From a checkpoint of a small image classifier.
Training: batches of 256, held-out accuracy 32%.
Rows from block 4 of a small image classifier, named by matrix and row number. Rows with one number belong to one channel. Each number is 50 + 12 x the weight over its row's rms, rounded and kept within 0 to 99. All counts start at 0.
After each channel's rows are labels from the 100 images, of 14848, where the channel reaches its highest value: "peak at" is the part of the image that holds the peak. Only what is clearly more common there than usual is listed. The data: crops of objects in photos (Visual Genome). In brackets: how many of the 100.
# convs1: first pointwise conv (model.blocks.4.convs.1.weight, 256x256x1x1), inputs 64-127
# convs3: second pointwise conv (model.blocks.4.convs.3.weight, 256x256x1x1, transposed), outputs 64-127

convs1.44:49 56 68 49 74 42 54 42 57 52 28 68 58 54 37 57 40 74 37 51 18 48 63 31 53 59 47 89 46 33 67 64 63 29 65 70 36 57 51 34 63 50 72 42 61 69 62 52 34 33 26 43 64 53 57 45 64 37 61 69 53 35 33 37
convs3.44:49 56 49 42 34 59 60 43 44 39 61 48 58 47 41 62 73 45 49 51 50 48 56 45 52 48 44 47 36 63 62 58 28 65 75 40 37 47 57 54 47 52 59 42 66 42 48 52 35 45 41 62 41 61 60 73 57 47 52 48 62 44 38 25
peak at: bottom centre (29)

convs1.57:36 40 42 54 41 38 52 46 62 41 40 53 49 79 48 37 43 35 45 64 59 74 67 47 44 61 43 44 64 55 46 44 45 56 69 61 48 63 58 28 78 49 32 52 53 56 51 62 52 52 63 68 44 54 77 45 52 70 44 77 51 41 48 62
convs3.57:35 67 43 51 44 47 57 44 54 47 46 57 36 33 65 51 44 58 33 49 34 43 54 36 63 40 43 60 59 21 44 39 55 65 26 42 42 55 46 37 51 47 36 49 49 59 45 42 62 57 38 54 70 49 47 33 72 46 73 58 51 52 71 26
peak at: top right (33)

convs1.209:28 36 46 61 43 56 61 55 39 67 48 40 53 64 52 39 67 56 29 58 52 54 51 51 62 73 39 65 59 71 46 55 68 37 46 65 73 35 68 35 68 54 54 43 54 34 30 53 46 37 61 66 60 41 48 50 52 44 47 42 55 64 45 50
convs3.209:27 46 38 41 63 56 50 56 66 77 21 57 52 52 57 68 70 70 42 45 26 44 61 80 37 53 46 52 48 50 35 56 54 43 55 53 48 33 56 31 53 50 57 46 40 86 50 66 46 48 54 54 71 38 68 34 47 55 60 38 57 47 39 62
peak at: top centre (30)

convs1.21:39 69 44 46 52 43 71 39 56 59 53 57 60 46 48 47 45 47 51 37 50 63 50 68 39 32 50 55 69 58 65 35 62 53 43 48 44 54 56 48 62 67 38 43 63 46 31 64 37 30 50 52 25 42 48 38 48 48 57 40 55 52 48 50
convs3.21:55 27 38 42 64 49 51 56 49 61 52 58 27 59 51 63 40 75 52 63 35 53 44 41 48 33 46 50 42 27 41 57 37 55 55 47 58 38 43 45 57 60 56 68 70 62 17 39 39 52 48 55 46 42 66 24 60 56 29 54 32 41 51 61
peak at: bottom right (29)

convs1.253:41 50 54 47 58 33 36 47 56 60 38 45 45 52 59 47 64 48 49 40 44 58 35 52 60 40 56 42 60 43 68 52 88 45 59 50 53 69 33 50 45 51 65 62 48 65 51 59 24 65 48 74 39 64 62 30 26 66 45 35 47 35 35 48
convs3.253:42 54 42 51 51 53 47 57 23 58 17 64 47 47 42 64 30 34 57 71 41 63 53 57 39 67 62 52 74 45 47 57 65 48 55 68 72 46 47 39 29 33 58 38 41 64 32 65 44 46 38 52 30 54 52 65 48 36 46 61 43 57 66 41
peak at: top right (29)

convs1.38:48 62 55 44 44 50 46 28 71 56 56 48 41 62 28 56 35 61 44 52 31 53 42 55 67 40 38 45 47 49 46 57 21 66 74 40 60 39 37 45 47 29 64 30 47 44 49 39 58 54 61 45 63 66 49 54 53 53 32 44 66 62 37 64
convs3.38:55 35 54 63 51 61 66 44 34 55 49 25 27 50 65 55 68 69 72 43 47 67 23 57 42 62 54 38 40 45 53 44 93 39 41 55 46 45 37 36 51 47 53 53 35 52 40 72 23 39 37 44 63 50 33 48 67 71 51 38 63 46 37 51
peak at: bottom centre (34)

convs1.251:55 60 66 48 51 50 36 43 57 35 47 45 34 30 36 48 48 52 47 54 62 57 28 41 44 56 48 44 32 74 55 40 29 53 54 46 24 28 75 56 56 30 55 60 39 58 36 53 32 77 85 63 40 60 60 54 28 53 57 55 34 56 54 56
convs3.251:48 34 40 47 64 58 58 64 79 52 19 59 55 35 45 24 51 52 63 62 63 28 33 33 50 87 32 62 44 68 58 45 33 32 46 29 58 48 56 31 46 40 56 61 68 57 58 41 48 46 49 75 54 34 55 45 39 34 52 51 25 34 32 35
peak at: top centre (28)

convs1.255:47 54 48 59 31 56 42 51 53 44 30 50 41 57 60 36 38 39 51 31 35 49 46 31 66 54 40 32 48 51 56 72 49 60 64 44 69 67 63 62 46 65 35 54 59 48 55 60 41 46 48 36 54 48 38 31 66 56 37 48 45 54 55 65
convs3.255:71 38 62 57 51 69 52 69 39 29 20 58 51 37 56 58 48 67 48 43 37 55 70 69 44 56 53 34 46 64 42 70 40 38 35 49 48 41 58 06 34 49 47 61 72 37 38 38 40 55 44 57 57 42 57 45 66 56 47 44 43 63 51 55
peak at: middle right (30)

convs1.224:32 43 43 47 75 32 57 50 69 34 36 50 55 58 57 40 52 61 48 33 32 58 52 45 52 52 46 37 57 41 44 18 46 55 50 67 51 43 55 51 26 37 47 71 78 52 32 48 57 48 49 46 21 75 52 53 70 46 37 60 58 46 44 68
convs3.224:47 55 51 51 47 58 38 43 42 54 60 65 72 42 47 29 29 31 43 45 54 41 54 45 58 52 29 67 38 50 59 51 57 23 42 53 43 52 44 46 83 36 51 44 56 33 50 47 69 26 47 45 56 34 52 55 44 57 54 52 54 40 35 52
peak at: bottom centre (29)

convs1.222:40 46 42 36 48 56 66 30 51 39 56 58 68 51 64 58 61 47 33 44 33 63 44 72 55 32 43 58 62 66 45 36 60 42 49 68 54 67 50 44 49 55 60 62 53 61 34 39 69 42 55 45 52 31 57 39 38 49 55 67 50 44 59 59
convs3.222:56 52 56 30 59 73 38 51 56 47 55 47 39 59 68 05 38 56 66 58 66 71 47 44 72 46 60 68 37 51 56 47 44 22 60 60 71 50 39 36 43 60 43 61 41 25 60 39 45 39 56 54 50 28 65 40 77 46 62 46 41 52 49 50
peak at: bottom right (38); middle right (35)

convs1.184:85 36 49 45 92 59 47 42 51 29 41 56 26 54 67 59 57 65 62 50 35 41 28 63 50 46 34 43 33 51 26 37 57 68 36 40 29 49 49 44 39 43 51 69 51 55 70 51 62 55 73 66 46 53 42 59 59 29 58 60 44 84 51 60
convs3.184:45 76 33 43 19 76 77 63 63 27 69 61 56 50 41 44 58 51 42 40 62 43 54 40 57 61 49 31 41 57 45 50 34 42 44 45 64 50 30 41 54 40 46 55 53 63 71 44 13 39 43 53 43 50 60 51 53 50 36 55 32 61 32 53
peak at: top centre (36)

convs1.77:46 54 45 51 53 69 64 34 71 52 54 43 56 44 54 60 67 44 42 53 28 59 43 49 70 60 17 64 38 61 33 32 68 59 51 50 41 44 43 66 37 51 59 53 64 45 42 64 51 32 50 42 47 57 33 53 82 47 30 37 52 43 46 45
convs3.77:35 36 44 34 42 43 48 58 61 80 32 62 68 64 63 49 41 46 51 52 48 44 54 49 73 50 77 64 47 55 41 44 58 36 55 51 48 41 38 47 72 27 62 43 64 45 44 41 45 51 63 73 52 58 47 43 62 39 90 46 56 31 55 49
peak at: bottom centre (28)

convs1.240:36 28 34 47 56 36 53 54 51 35 67 66 62 59 25 23 42 50 38 54 47 43 51 42 68 61 19 69 64 43 58 67 58 38 75 30 44 60 51 51 32 30 52 40 64 45 45 62 41 55 46 57 54 63 51 60 62 35 72 47 50 47 50 29
convs3.240:50 43 52 55 63 55 52 52 53 46 28 76 41 43 63 56 35 53 43 67 39 44 38 55 33 61 27 57 42 51 53 47 61 28 47 57 79 60 47 52 48 57 62 52 40 61 48 41 47 49 49 39 44 68 54 32 42 57 75 45 42 36 45 38
peak at: bottom centre (32)

convs1.215:53 40 52 67 59 48 42 48 51 58 63 55 66 67 66 32 38 55 39 46 53 54 64 50 45 59 42 42 51 49 42 42 40 47 55 47 65 41 64 13 48 53 59 51 51 61 53 51 55 33 13 29 58 50 52 64 67 60 59 51 41 45 67 33
convs3.215:48 68 31 67 34 55 58 55 39 72 52 50 38 43 53 51 70 46 51 15 49 57 50 55 34 50 66 61 43 57 45 54 39 64 68 46 60 48 62 39 45 56 30 43 34 41 52 55 49 28 50 42 58 61 73 41 37 55 59 57 62 55 50 29
peak at: bottom right (28)

convs1.188:42 63 58 51 51 63 47 63 65 37 41 67 48 54 48 51 46 63 52 19 39 85 67 33 43 43 22 73 59 47 37 30 42 51 72 55 56 55 56 56 42 32 62 36 68 32 44 30 46 59 49 69 43 45 45 63 49 66 44 57 37 46 75 54
convs3.188:47 40 52 28 52 52 40 54 38 52 48 53 65 38 39 42 64 52 33 65 39 33 40 24 47 49 50 68 57 46 42 22 47 51 40 50 37 28 42 64 44 26 43 47 63 51 45 43 57 68 39 60 42 41 42 43 41 42 58 54 42 36 48 49
peak at: bottom left (26)

convs1.237:55 54 60 36 65 47 39 32 56 57 64 48 55 26 43 27 31 51 69 29 54 47 56 59 46 34 61 58 35 80 47 42 72 68 49 74 38 41 44 72 46 52 66 57 35 34 61 62 40 76 40 54 46 31 42 50 65 54 52 55 60 50 66 32
convs3.237:49 45 54 61 71 70 64 38 44 48 63 60 56 39 52 35 60 62 74 51 28 43 44 52 54 56 46 45 47 36 51 75 67 54 52 42 54 40 39 56 36 46 45 27 39 42 57 40 53 58 29 61 44 18 55 45 45 29 57 55 75 35 45 54
peak at: top centre (39)

convs1.68:54 51 58 58 28 39 60 47 60 36 40 39 67 31 28 52 35 46 15 55 80 69 39 49 36 67 44 66 54 53 58 41 52 55 43 65 40 53 72 65 47 47 32 24 41 50 54 62 38 48 58 38 70 43 40 49 47 63 45 43 55 39 47 50
convs3.68:75 61 56 43 61 49 57 34 42 48 60 53 56 48 47 36 57 63 47 49 39 65 27 48 45 74 50 40 49 59 51 61 54 54 75 62 42 41 56 49 56 54 54 60 67 43 39 44 48 22 36 53 25 47 34 45 45 51 69 71 44 42 33 64
peak at: top right (25)

convs1.79:37 44 50 41 45 58 43 39 46 90 45 54 62 56 60 69 52 62 50 65 38 52 64 36 54 62 59 58 56 69 43 38 61 29 61 37 66 64 58 51 53 54 35 39 22 45 67 38 37 29 61 42 51 51 43 37 55 53 48 52 45 31 42 57
convs3.79:43 37 42 52 70 58 44 43 34 32 31 42 38 45 49 50 51 43 62 51 52 65 37 55 54 48 42 56 67 54 61 66 52 46 39 53 52 44 60 34 53 50 41 27 72 45 45 42 63 69 52 55 67 39 51 37 44 64 45 27 47 62 48 59
peak at: middle right (29)

convs1.221:75 62 65 57 30 29 59 41 43 61 36 36 56 54 53 28 57 39 30 49 54 38 81 56 57 54 47 37 52 66 49 57 54 61 66 50 50 62 32 53 48 59 43 58 50 58 54 36 69 34 48 33 57 36 64 67 30 57 61 49 50 73 55 66
convs3.221:43 53 55 56 40 46 31 41 67 38 78 60 25 54 62 68 64 26 49 69 48 41 74 50 50 44 53 51 54 46 64 31 61 55 53 47 65 55 47 70 42 76 53 33 33 39 38 66 59 42 63 69 24 49 55 36 55 53 55 40 80 58 54 55
peak at: bottom centre (41)

convs1.239:55 50 45 27 60 56 39 62 47 45 52 37 47 49 36 40 74 64 76 37 49 49 42 40 57 55 44 32 51 55 55 25 35 64 57 54 28 54 81 56 62 18 46 41 53 71 61 65 36 41 59 41 59 45 42 20 44 39 37 51 51 52 49 44
convs3.239:56 65 64 30 61 32 48 43 36 29 29 28 36 36 55 27 55 37 66 43 46 46 37 51 69 54 35 37 53 51 36 73 49 58 60 81 73 54 60 48 51 46 67 50 60 61 59 37 74 68 32 54 63 50 39 40 60 40 36 40 51 54 37 61
peak at: bottom centre (29)

convs1.33:64 35 58 63 59 50 49 50 48 62 53 31 63 27 46 41 68 48 30 57 54 53 19 60 46 35 59 53 54 49 58 53 56 72 45 51 40 39 47 54 49 55 51 63 44 31 51 71 53 52 44 46 56 62 36 59 44 72 46 53 40 45 60 33
convs3.33:63 41 64 32 58 46 67 50 57 58 49 57 36 32 48 30 40 83 37 51 59 48 56 49 59 41 38 39 61 45 60 57 51 55 28 52 55 60 37 58 32 37 47 53 57 70 75 37 41 61 37 52 60 55 48 48 53 45 52 42 47 41 20 40
peak at: top right (29); top centre (29)

convs1.16:66 60 61 47 40 56 37 61 68 56 47 69 40 55 49 48 82 38 19 37 32 34 50 33 49 55 56 50 29 31 54 40 55 48 43 43 56 49 62 38 24 43 65 58 73 43 67 58 44 37 47 47 24 27 53 54 43 29 54 56 49 49 58 49
convs3.16:42 58 39 52 57 43 40 53 40 51 61 58 55 61 60 42 45 53 47 58 64 43 49 74 44 44 61 57 39 53 39 57 40 48 39 58 28 65 69 49 47 52 39 49 53 60 39 58 53 53 63 36 44 39 41 62 59 61 48 59 56 61 38 95
peak at: bottom centre (32)

convs1.181:51 51 47 43 43 43 48 51 62 36 52 48 52 42 36 70 46 64 61 39 71 50 48 15 53 42 38 63 29 70 62 68 74 70 53 45 55 60 51 40 47 52 53 54 52 55 49 55 39 57 30 37 52 41 51 29 47 52 65 51 52 44 55 39
convs3.181:47 25 52 54 46 51 42 49 43 59 29 48 50 51 48 31 59 46 35 26 45 23 40 32 57 61 27 60 58 90 69 58 74 48 34 55 59 65 30 60 54 41 51 73 55 56 33 60 43 31 44 51 44 41 63 65 34 48 43 41 38 43 51 51
peak at: middle left (28)

convs1.61:42 45 56 76 45 37 30 51 53 22 28 34 69 57 58 56 43 50 61 48 34 63 58 25 49 49 42 37 53 26 30 45 59 53 33 52 54 30 51 49 57 58 51 47 59 59 65 32 42 54 62 57 26 49 51 55 21 51 38 60 57 72 46 43
convs3.61:45 34 64 41 37 46 60 57 49 48 56 37 66 62 24 50 30 49 64 51 57 50 53 33 67 65 53 67 54 65 50 44 45 49 42 59 47 44 62 44 65 95 42 84 60 61 47 71 16 55 62 43 65 54 54 51 63 50 38 65 56 28 59 49
peak at: top centre (33)

convs1.243:41 60 42 67 33 39 62 54 72 57 57 64 56 64 59 44 60 33 43 37 58 68 56 15 45 33 38 40 64 43 57 43 25 28 60 42 51 66 60 76 46 63 55 57 54 61 55 58 48 52 65 63 38 38 46 42 63 48 41 40 53 27 48 57
convs3.243:25 77 53 49 39 63 54 69 49 53 62 33 60 45 65 36 60 31 41 56 48 68 52 64 50 42 43 59 39 66 59 53 27 47 54 68 40 28 43 76 61 45 47 44 66 42 46 38 59 40 60 48 47 44 72 60 57 60 64 40 39 52 50 47
peak at: bottom right (31)

convs1.236:56 46 50 43 44 48 44 47 61 56 52 35 30 52 37 55 48 49 57 30 60 47 54 41 55 40 41 70 51 35 50 52 27 47 63 50 46 50 33 31 56 36 41 44 39 54 54 49 39 63 69 36 71 61 56 50 67 35 21 64 29 31 73 46
convs3.236:62 64 44 49 35 46 23 53 47 20 62 41 48 53 47 29 68 46 60 48 59 54 24 33 62 43 30 39 60 79 58 58 40 54 54 36 36 42 55 67 31 51 51 47 42 40 61 40 57 49 46 59 60 51 49 39 37 36 52 48 83 46 42 42
peak at: top left (36)

convs1.82:52 44 46 64 51 52 53 42 46 67 45 30 72 57 45 38 44 51 64 41 34 51 46 49 39 52 53 47 37 75 63 44 77 57 67 51 54 68 56 59 43 68 49 66 50 56 47 52 48 67 48 42 60 50 59 69 23 43 55 45 44 48 49 35
convs3.82:37 57 49 65 49 75 46 44 62 51 70 36 56 59 61 39 69 48 52 52 68 61 39 57 53 45 19 50 22 83 44 47 48 57 49 40 58 61 67 50 47 68 49 40 46 58 44 35 64 47 46 62 48 43 50 79 47 36 46 50 74 49 64 36
peak at: top left (30)

convs1.207:42 36 49 48 54 49 63 46 63 59 45 72 57 46 54 37 46 39 41 45 72 66 43 69 54 65 59 48 41 37 62 65 48 45 56 59 64 47 52 63 30 52 53 47 44 34 56 60 75 60 64 46 59 31 49 38 55 36 42 50 56 65 62 50
convs3.207:62 54 46 55 47 54 36 41 54 49 52 43 50 55 69 63 64 24 44 25 62 51 54 73 52 61 52 34 56 62 58 44 43 34 70 27 40 72 41 39 53 45 65 38 56 23 59 39 50 46 61 36 41 53 34 55 58 64 46 45 44 45 52 68
peak at: bottom centre (31)

convs1.23:39 34 56 53 48 51 56 58 53 48 33 61 57 42 43 56 30 51 60 44 39 30 51 59 54 36 50 61 74 65 87 51 48 34 48 58 52 60 49 50 44 52 33 66 50 51 65 55 72 47 40 73 75 40 40 44 78 43 74 37 32 52 48 56
convs3.23:57 35 46 70 54 74 42 56 37 63 51 29 56 34 54 35 69 51 74 31 47 52 42 64 38 60 42 52 59 53 38 55 47 51 52 57 45 86 66 46 44 43 61 45 44 35 43 62 35 31 45 52 44 36 53 51 53 28 37 54 36 48 54 28
peak at: bottom centre (39)

convs1.8:54 80 53 67 49 57 46 21 29 39 32 51 55 58 61 44 26 40 60 46 61 51 67 58 62 33 47 55 57 66 41 45 47 56 66 52 60 57 58 41 49 42 54 44 45 37 42 64 59 48 57 52 81 62 47 48 53 66 32 64 51 59 44 46
convs3.8:42 69 70 56 46 52 63 55 44 65 42 36 67 44 50 47 44 47 47 59 69 48 37 56 60 56 28 37 68 72 30 61 59 42 69 46 50 57 30 54 65 53 58 43 47 66 45 34 41 45 45 38 36 60 44 51 82 68 66 43 36 53 59 50
peak at: top right (27)

convs1.37:51 42 20 37 70 41 55 38 43 52 45 57 67 53 67 29 39 56 46 34 40 64 52 41 39 54 55 49 22 59 56 44 51 69 56 73 33 42 46 59 49 59 73 48 60 58 50 33 23 51 58 69 75 63 59 44 49 36 16 60 42 46 60 58
convs3.37:57 55 38 56 52 51 50 63 47 48 54 36 50 44 68 27 40 27 55 45 48 81 64 50 61 51 41 59 40 82 40 48 42 24 47 42 64 58 53 45 20 44 36 38 47 42 48 34 71 39 68 40 57 52 66 46 45 48 41 60 39 61 46 57
peak at: bottom left (25)