Weights of a small image classifier.
Model: 2.8M parameters, 64-pixel images, arch xception, norm batchnorm, activation relu, depths [3, 6, 3], widths [128, 256, 512].
Data: trained on crops of objects in photos (Visual Genome), 61751 training examples, 26.5 epochs.
Rows from block 9, named by matrix and row number. Each number is 500 + 50 x the weight over its row's rms, rounded and kept within 0 to 999. All counts start at 0. Numbers have three digits each. After the name is the row's rms in percent of the matrix's.
# convs0: first depthwise 3x3 conv, stride 2 (model.blocks.9.convs.0.weight, 256x1x3x3, trained with AdamW), a 3x3 kernel
convs0.0 091:459495417470453448444496429
convs0.1 056:409445440508540561476510538
convs0.2 084:472557446447501485560439428
convs0.3 065:484503495492589453492402450
convs0.4 111:550578576530515546534536548
convs0.5 120:529491531523521510540586602
convs0.6 084:489455551569538548553534573
convs0.7 093:554522575560514556557526551
convs0.8 076:536550566552489529581503565
convs0.9 115:531532546579521553558555551
convs0.10 132:559554572546493536543536566
convs0.11 097:485470456443486451438447417
convs0.12 119:521558589526477544567511555
convs0.13 132:477472433433463464445468426
convs0.14 145:549540588520524564535531559
convs0.15 083:547598551542505531532526560
convs0.16 062:507481445476581445477539582
convs0.17 064:555535571552527544548524570
convs0.18 062:426456461479486521431414518
convs0.19 096:546568560495529494561583474
convs0.20 066:532476510546559451570581463
convs0.21 096:427459466465495438471417462
convs0.22 135:557531525532526538576544582
convs0.23 189:556541562539515544547558568
convs0.24 135:437453433449462451441470470
convs0.25 086:550533524547476552590555540
convs0.26 048:459528498476537614523557536
convs0.27 054:489393483427540496442481494
convs0.28 122:448461458481481443433433441
convs0.29 115:454458396489468456441469486
convs0.30 092:452541421508477526448471413
convs0.31 087:452458430492442510457452423
convs0.32 067:575503549539548551485436561
convs0.33 069:475468481453530430465442411
convs0.34 091:522508475512572481505391438
convs0.35 081:530577578548549536530513550
convs0.36 126:479440456453509455444434432
convs0.37 088:581531578556532517526530553
convs0.38 056:574537587513471558494532551
convs0.39 115:430432449522549506432466458
convs0.40 082:526542561482570540556478577
convs0.41 119:443461442461462445441452449
convs0.42 275:548541552543537560560556547
convs0.43 073:530494534542458546533555603
convs0.44 080:545555593527549517548554515
convs0.45 081:481538570561466539563504574
convs0.46 109:523497519581557572540535560
convs0.47 055:555468435540450547551531566
convs0.48 053:454404457510558478475551452
convs0.49 079:484482490483501493397474399
convs0.50 054:521568424473449475517437442
convs0.51 299:467442475444424436472443481
convs0.52 092:437430443464470477454470432
convs0.53 120:456470469467483424432451432
convs0.54 068:455447482540507530422427442
convs0.55 129:437440463470499464424461437
convs0.56 093:573554583456513522485567504
convs0.57 072:559572530544520570513564538
convs0.58 086:471455502538543578531578557
convs0.59 086:445421483465508407539489463
convs0.60 044:524470488493520494424385535
convs0.61 059:492523472478476487476451370
convs0.62 104:508526546602521524541549564
convs0.63 101:590571558538501527517553527
convs0.64 059:592579561551516492468502505
convs0.65 193:543564529551505534547575565
convs0.66 056:581535503576504432537479449
convs0.67 124:459430476455509446442429455
convs0.68 123:533576571533519549568512544
convs0.69 165:468461425462502431446450447
convs0.70 107:437484442434474469414485465
convs0.71 046:439533575581490506489431478
convs0.72 061:532537387551516530525533542
convs0.73 048:504596454529561526519480428
convs0.74 126:501512488428471420454470417
convs0.75 113:435511452511452440471433433
convs0.76 050:476528408411490488489435497
convs0.77 045:442470509431531530501415434
convs0.78 126:558546557556543549566543518
convs0.79 128:495493483517526565587555579
convs0.80 096:464480453434488440435465429
convs0.81 064:475415506542528542427471435
convs0.82 124:455419437451482479440477448
convs0.83 115:480459509495468457433413427
convs0.84 152:551527572541525563545567535
convs0.85 046:499557532432550546563473434
convs0.86 074:561548539542517569551566536
convs0.87 025:504444492502489411596541485
convs0.88 052:470492485448567412554559501
convs0.89 182:452448467443487442444437450
convs0.90 147:436459468461507450423442452
convs0.91 059:516478574496526515527585586
convs0.92 062:513447518583545452522565557
convs0.93 125:456455466465484450454436415
convs0.94 035:543570506515460492493519384
convs0.95 083:502509500408433483473432438
convs0.96 065:552539486525508605566462523
convs0.97 090:439471441471490492456469397
convs0.98 124:553548561535490520555547582
convs0.99 056:411454427479539479526473443
convs0.100 054:629513563494468489519495490
convs0.101 072:522456506472546454464385476
convs0.102 055:421492447468486501595459460
convs0.103 080:578539559520504547577537538
convs0.104 036:591545559552496502562542521
convs0.105 091:440451458453502433474437442
convs0.106 067:476546478461484431394465484
convs0.107 065:580536489525502560545542582
convs0.108 092:559530552545491541562552572
convs0.109 133:553551589506494548542536562
convs0.110 198:535531566551519562556537568
convs0.111 143:551558557565516531551543558
convs0.112 080:541542540496593522461565549
convs0.113 086:554519583509502502561554575
convs0.114 165:457458455428447484468431447
convs0.115 067:560520536529567564553536561
convs0.116 091:546449487492494433460488394
convs0.117 053:458524503478505459575511610
convs0.118 136:429421494476450471428468467
convs0.119 069:604514540490499540585489529
convs0.120 052:484505466430466441473396506
convs0.121 087:588512535476519460443442435
convs0.122 059:514512432465451420520467421
convs0.123 060:474606521469439533461463539
convs0.124 049:549510556540506516586507587
convs0.125 126:441441434460476446459486435
convs0.126 057:470443487397557469464456495
convs0.127 087:476468527554521512576548593
convs0.128 084:483467478532549487398455432
convs0.129 123:546557567528501546543528585
convs0.130 098:548562491535480529523580583
convs0.131 081:574536526577542471497575528
convs0.132 053:500500468518469419461412434
convs0.133 074:452444444407467464463461488
convs0.134 248:559560565542522559539541547
convs0.135 032:543588483508438512546556558
convs0.136 040:506458572528508437589484550
convs0.137 096:427493415513510463447427505
convs0.138 057:445481452399557522502489447
convs0.139 166:560559559535510538547544571
convs0.140 130:462467430453471446447444442
convs0.141 137:469458448417486441458461443
convs0.142 103:470434472492546510414453432
convs0.143 055:482423473481567493499411447
convs0.144 161:494452481468459450431426434
convs0.145 075:464495453436483517434466407
convs0.146 042:425511457548502423486446441
convs0.147 121:478501509449509450447425409
convs0.148 075:440476446506484507444392480
convs0.149 048:538470533487469568517394458
convs0.150 091:481538535527525533545584589
convs0.151 101:460445428424464447455485477
convs0.152 091:426433438455487490463449450
convs0.153 087:524568562561550564516554506
convs0.154 079:546476507509522517514507637
convs0.155 064:420513530419477553516518432
convs0.156 058:506539578545582499538529561
convs0.157 140:424422428493522443491468475
convs0.158 116:543544561529514552534565576
convs0.159 096:432468465469468434450462427
convs0.160 105:545570546545541536557533564
convs0.161 067:410472509427472447450454497
convs0.162 080:455418448451513497433487438
convs0.163 066:522556488491530575563550575
convs0.164 053:539571552571510545575478490
convs0.165 110:570525543546514546564528576
convs0.166 037:549478437463489433507596480
convs0.167 056:511521443514502402444444449
convs0.168 043:547476508535576446415474456
convs0.169 175:450468443429500447446454446
convs0.170 081:463543366521510522510513509
convs0.171 139:547526576542515523538540591
convs0.172 084:533523584545535542536548573
convs0.173 035:526516483516473518426513381
convs0.174 099:469537489440433450463471415
convs0.175 161:573540508510543523588544557
convs0.176 110:477502474444470477408449424
convs0.177 076:547505536586500560567531551
convs0.178 099:450457447464492429443471431
convs0.179 079:429488398484541466486532449
convs0.180 072:542454490410432441512547492
convs0.181 038:482494431532531601530544451
convs0.182 097:478485417469477444428453445
convs0.183 099:434451447460497476448454423
convs0.184 070:541505435433494454488426434
convs0.185 059:460552449439561514495461420
convs0.186 048:538406415493548490542474498
convs0.187 113:554537580509546568540544539
convs0.188 129:532472474438523522431435421
convs0.189 042:514526540563574490456413533
convs0.190 095:579510572521493552521496586
convs0.191 070:511426512491497387457538476
convs0.192 200:461474435459480433425460451
convs0.193 061:508473499499533434410434438
convs0.194 057:553483545448588558538521543
convs0.195 072:427455466517427513451486425
convs0.196 186:449466440465488450435456427
convs0.197 082:450420471444491441476523429
convs0.198 070:543560534491496578502494401
convs0.199 128:545549568542494573548514561
convs0.200 093:588548586522498543528529532
convs0.201 067:545535519550545545524570582
convs0.202 065:535499616479572534523524498
convs0.203 060:409508477507468507412440468
convs0.204 047:513567468444473425556524561
convs0.205 053:547540580438490517498565562
convs0.206 159:408445480452489451473478432
convs0.207 073:535524575500508523515554607
convs0.208 120:542565567528510532545562566
convs0.209 067:461452529576514558562498568
convs0.210 084:577562502494523527561562563
convs0.211 081:524505451548512528559598557
convs0.212 037:489498466581526605554506504
convs0.213 064:458536458487468461453475390
convs0.214 127:434450440465515434470460438
convs0.215 081:441458418473465410516485508
convs0.216 104:562522566563487517562552554
convs0.217 106:578571566498512528526486572
convs0.218 131:448463453448447460451423469
convs0.219 068:574541498540548504539559579
convs0.220 141:538547526540529583554531571
convs0.221 154:454450454455477448436469426
convs0.222 079:536545596536482509516550574
convs0.223 066:572430452501512570538536550
convs0.224 063:516487566505479535566595552
convs0.225 041:415561550564509490461462542
convs0.226 061:430438473529469437422495466
convs0.227 074:522498504544584560525593489
convs0.228 059:537564556504535494530498608
convs0.229 083:458444477434431428512453482
convs0.230 046:495499447597511519512569570
convs0.231 067:445409473539527430547480471
convs0.232 081:436450455496468503487437407
convs0.233 053:418456476457509532426509431
convs0.234 113:541548543534531545563557573
convs0.235 064:517444434482477478527609473
convs0.236 096:431493419429482457509493438
convs0.237 075:454451455448488472415459441
convs0.238 128:441417447452504493470444447
convs0.239 057:553594569532498500504496570
convs0.240 139:543501543528505595552559553
convs0.241 074:521526477557494463453382495
convs0.242 074:410476455497413503490557531
convs0.243 100:428447457455484466418475458
convs0.244 113:449452425470488463460455423
convs0.245 138:563536550512519535549561583
convs0.246 124:542557591525469511517546572
convs0.247 124:521552546543505565568547565
convs0.248 087:482427470418463448438479470
convs0.249 054:532576535530446544577480548
convs0.250 034:556490604503534558523502558
convs0.251 074:551544582544549542549543468
convs0.252 101:562573548509508552566522558
convs0.253 150:451431463451464448440449464
convs0.254 059:548492480592497433445442480
convs0.255 132:432514450476480479435429433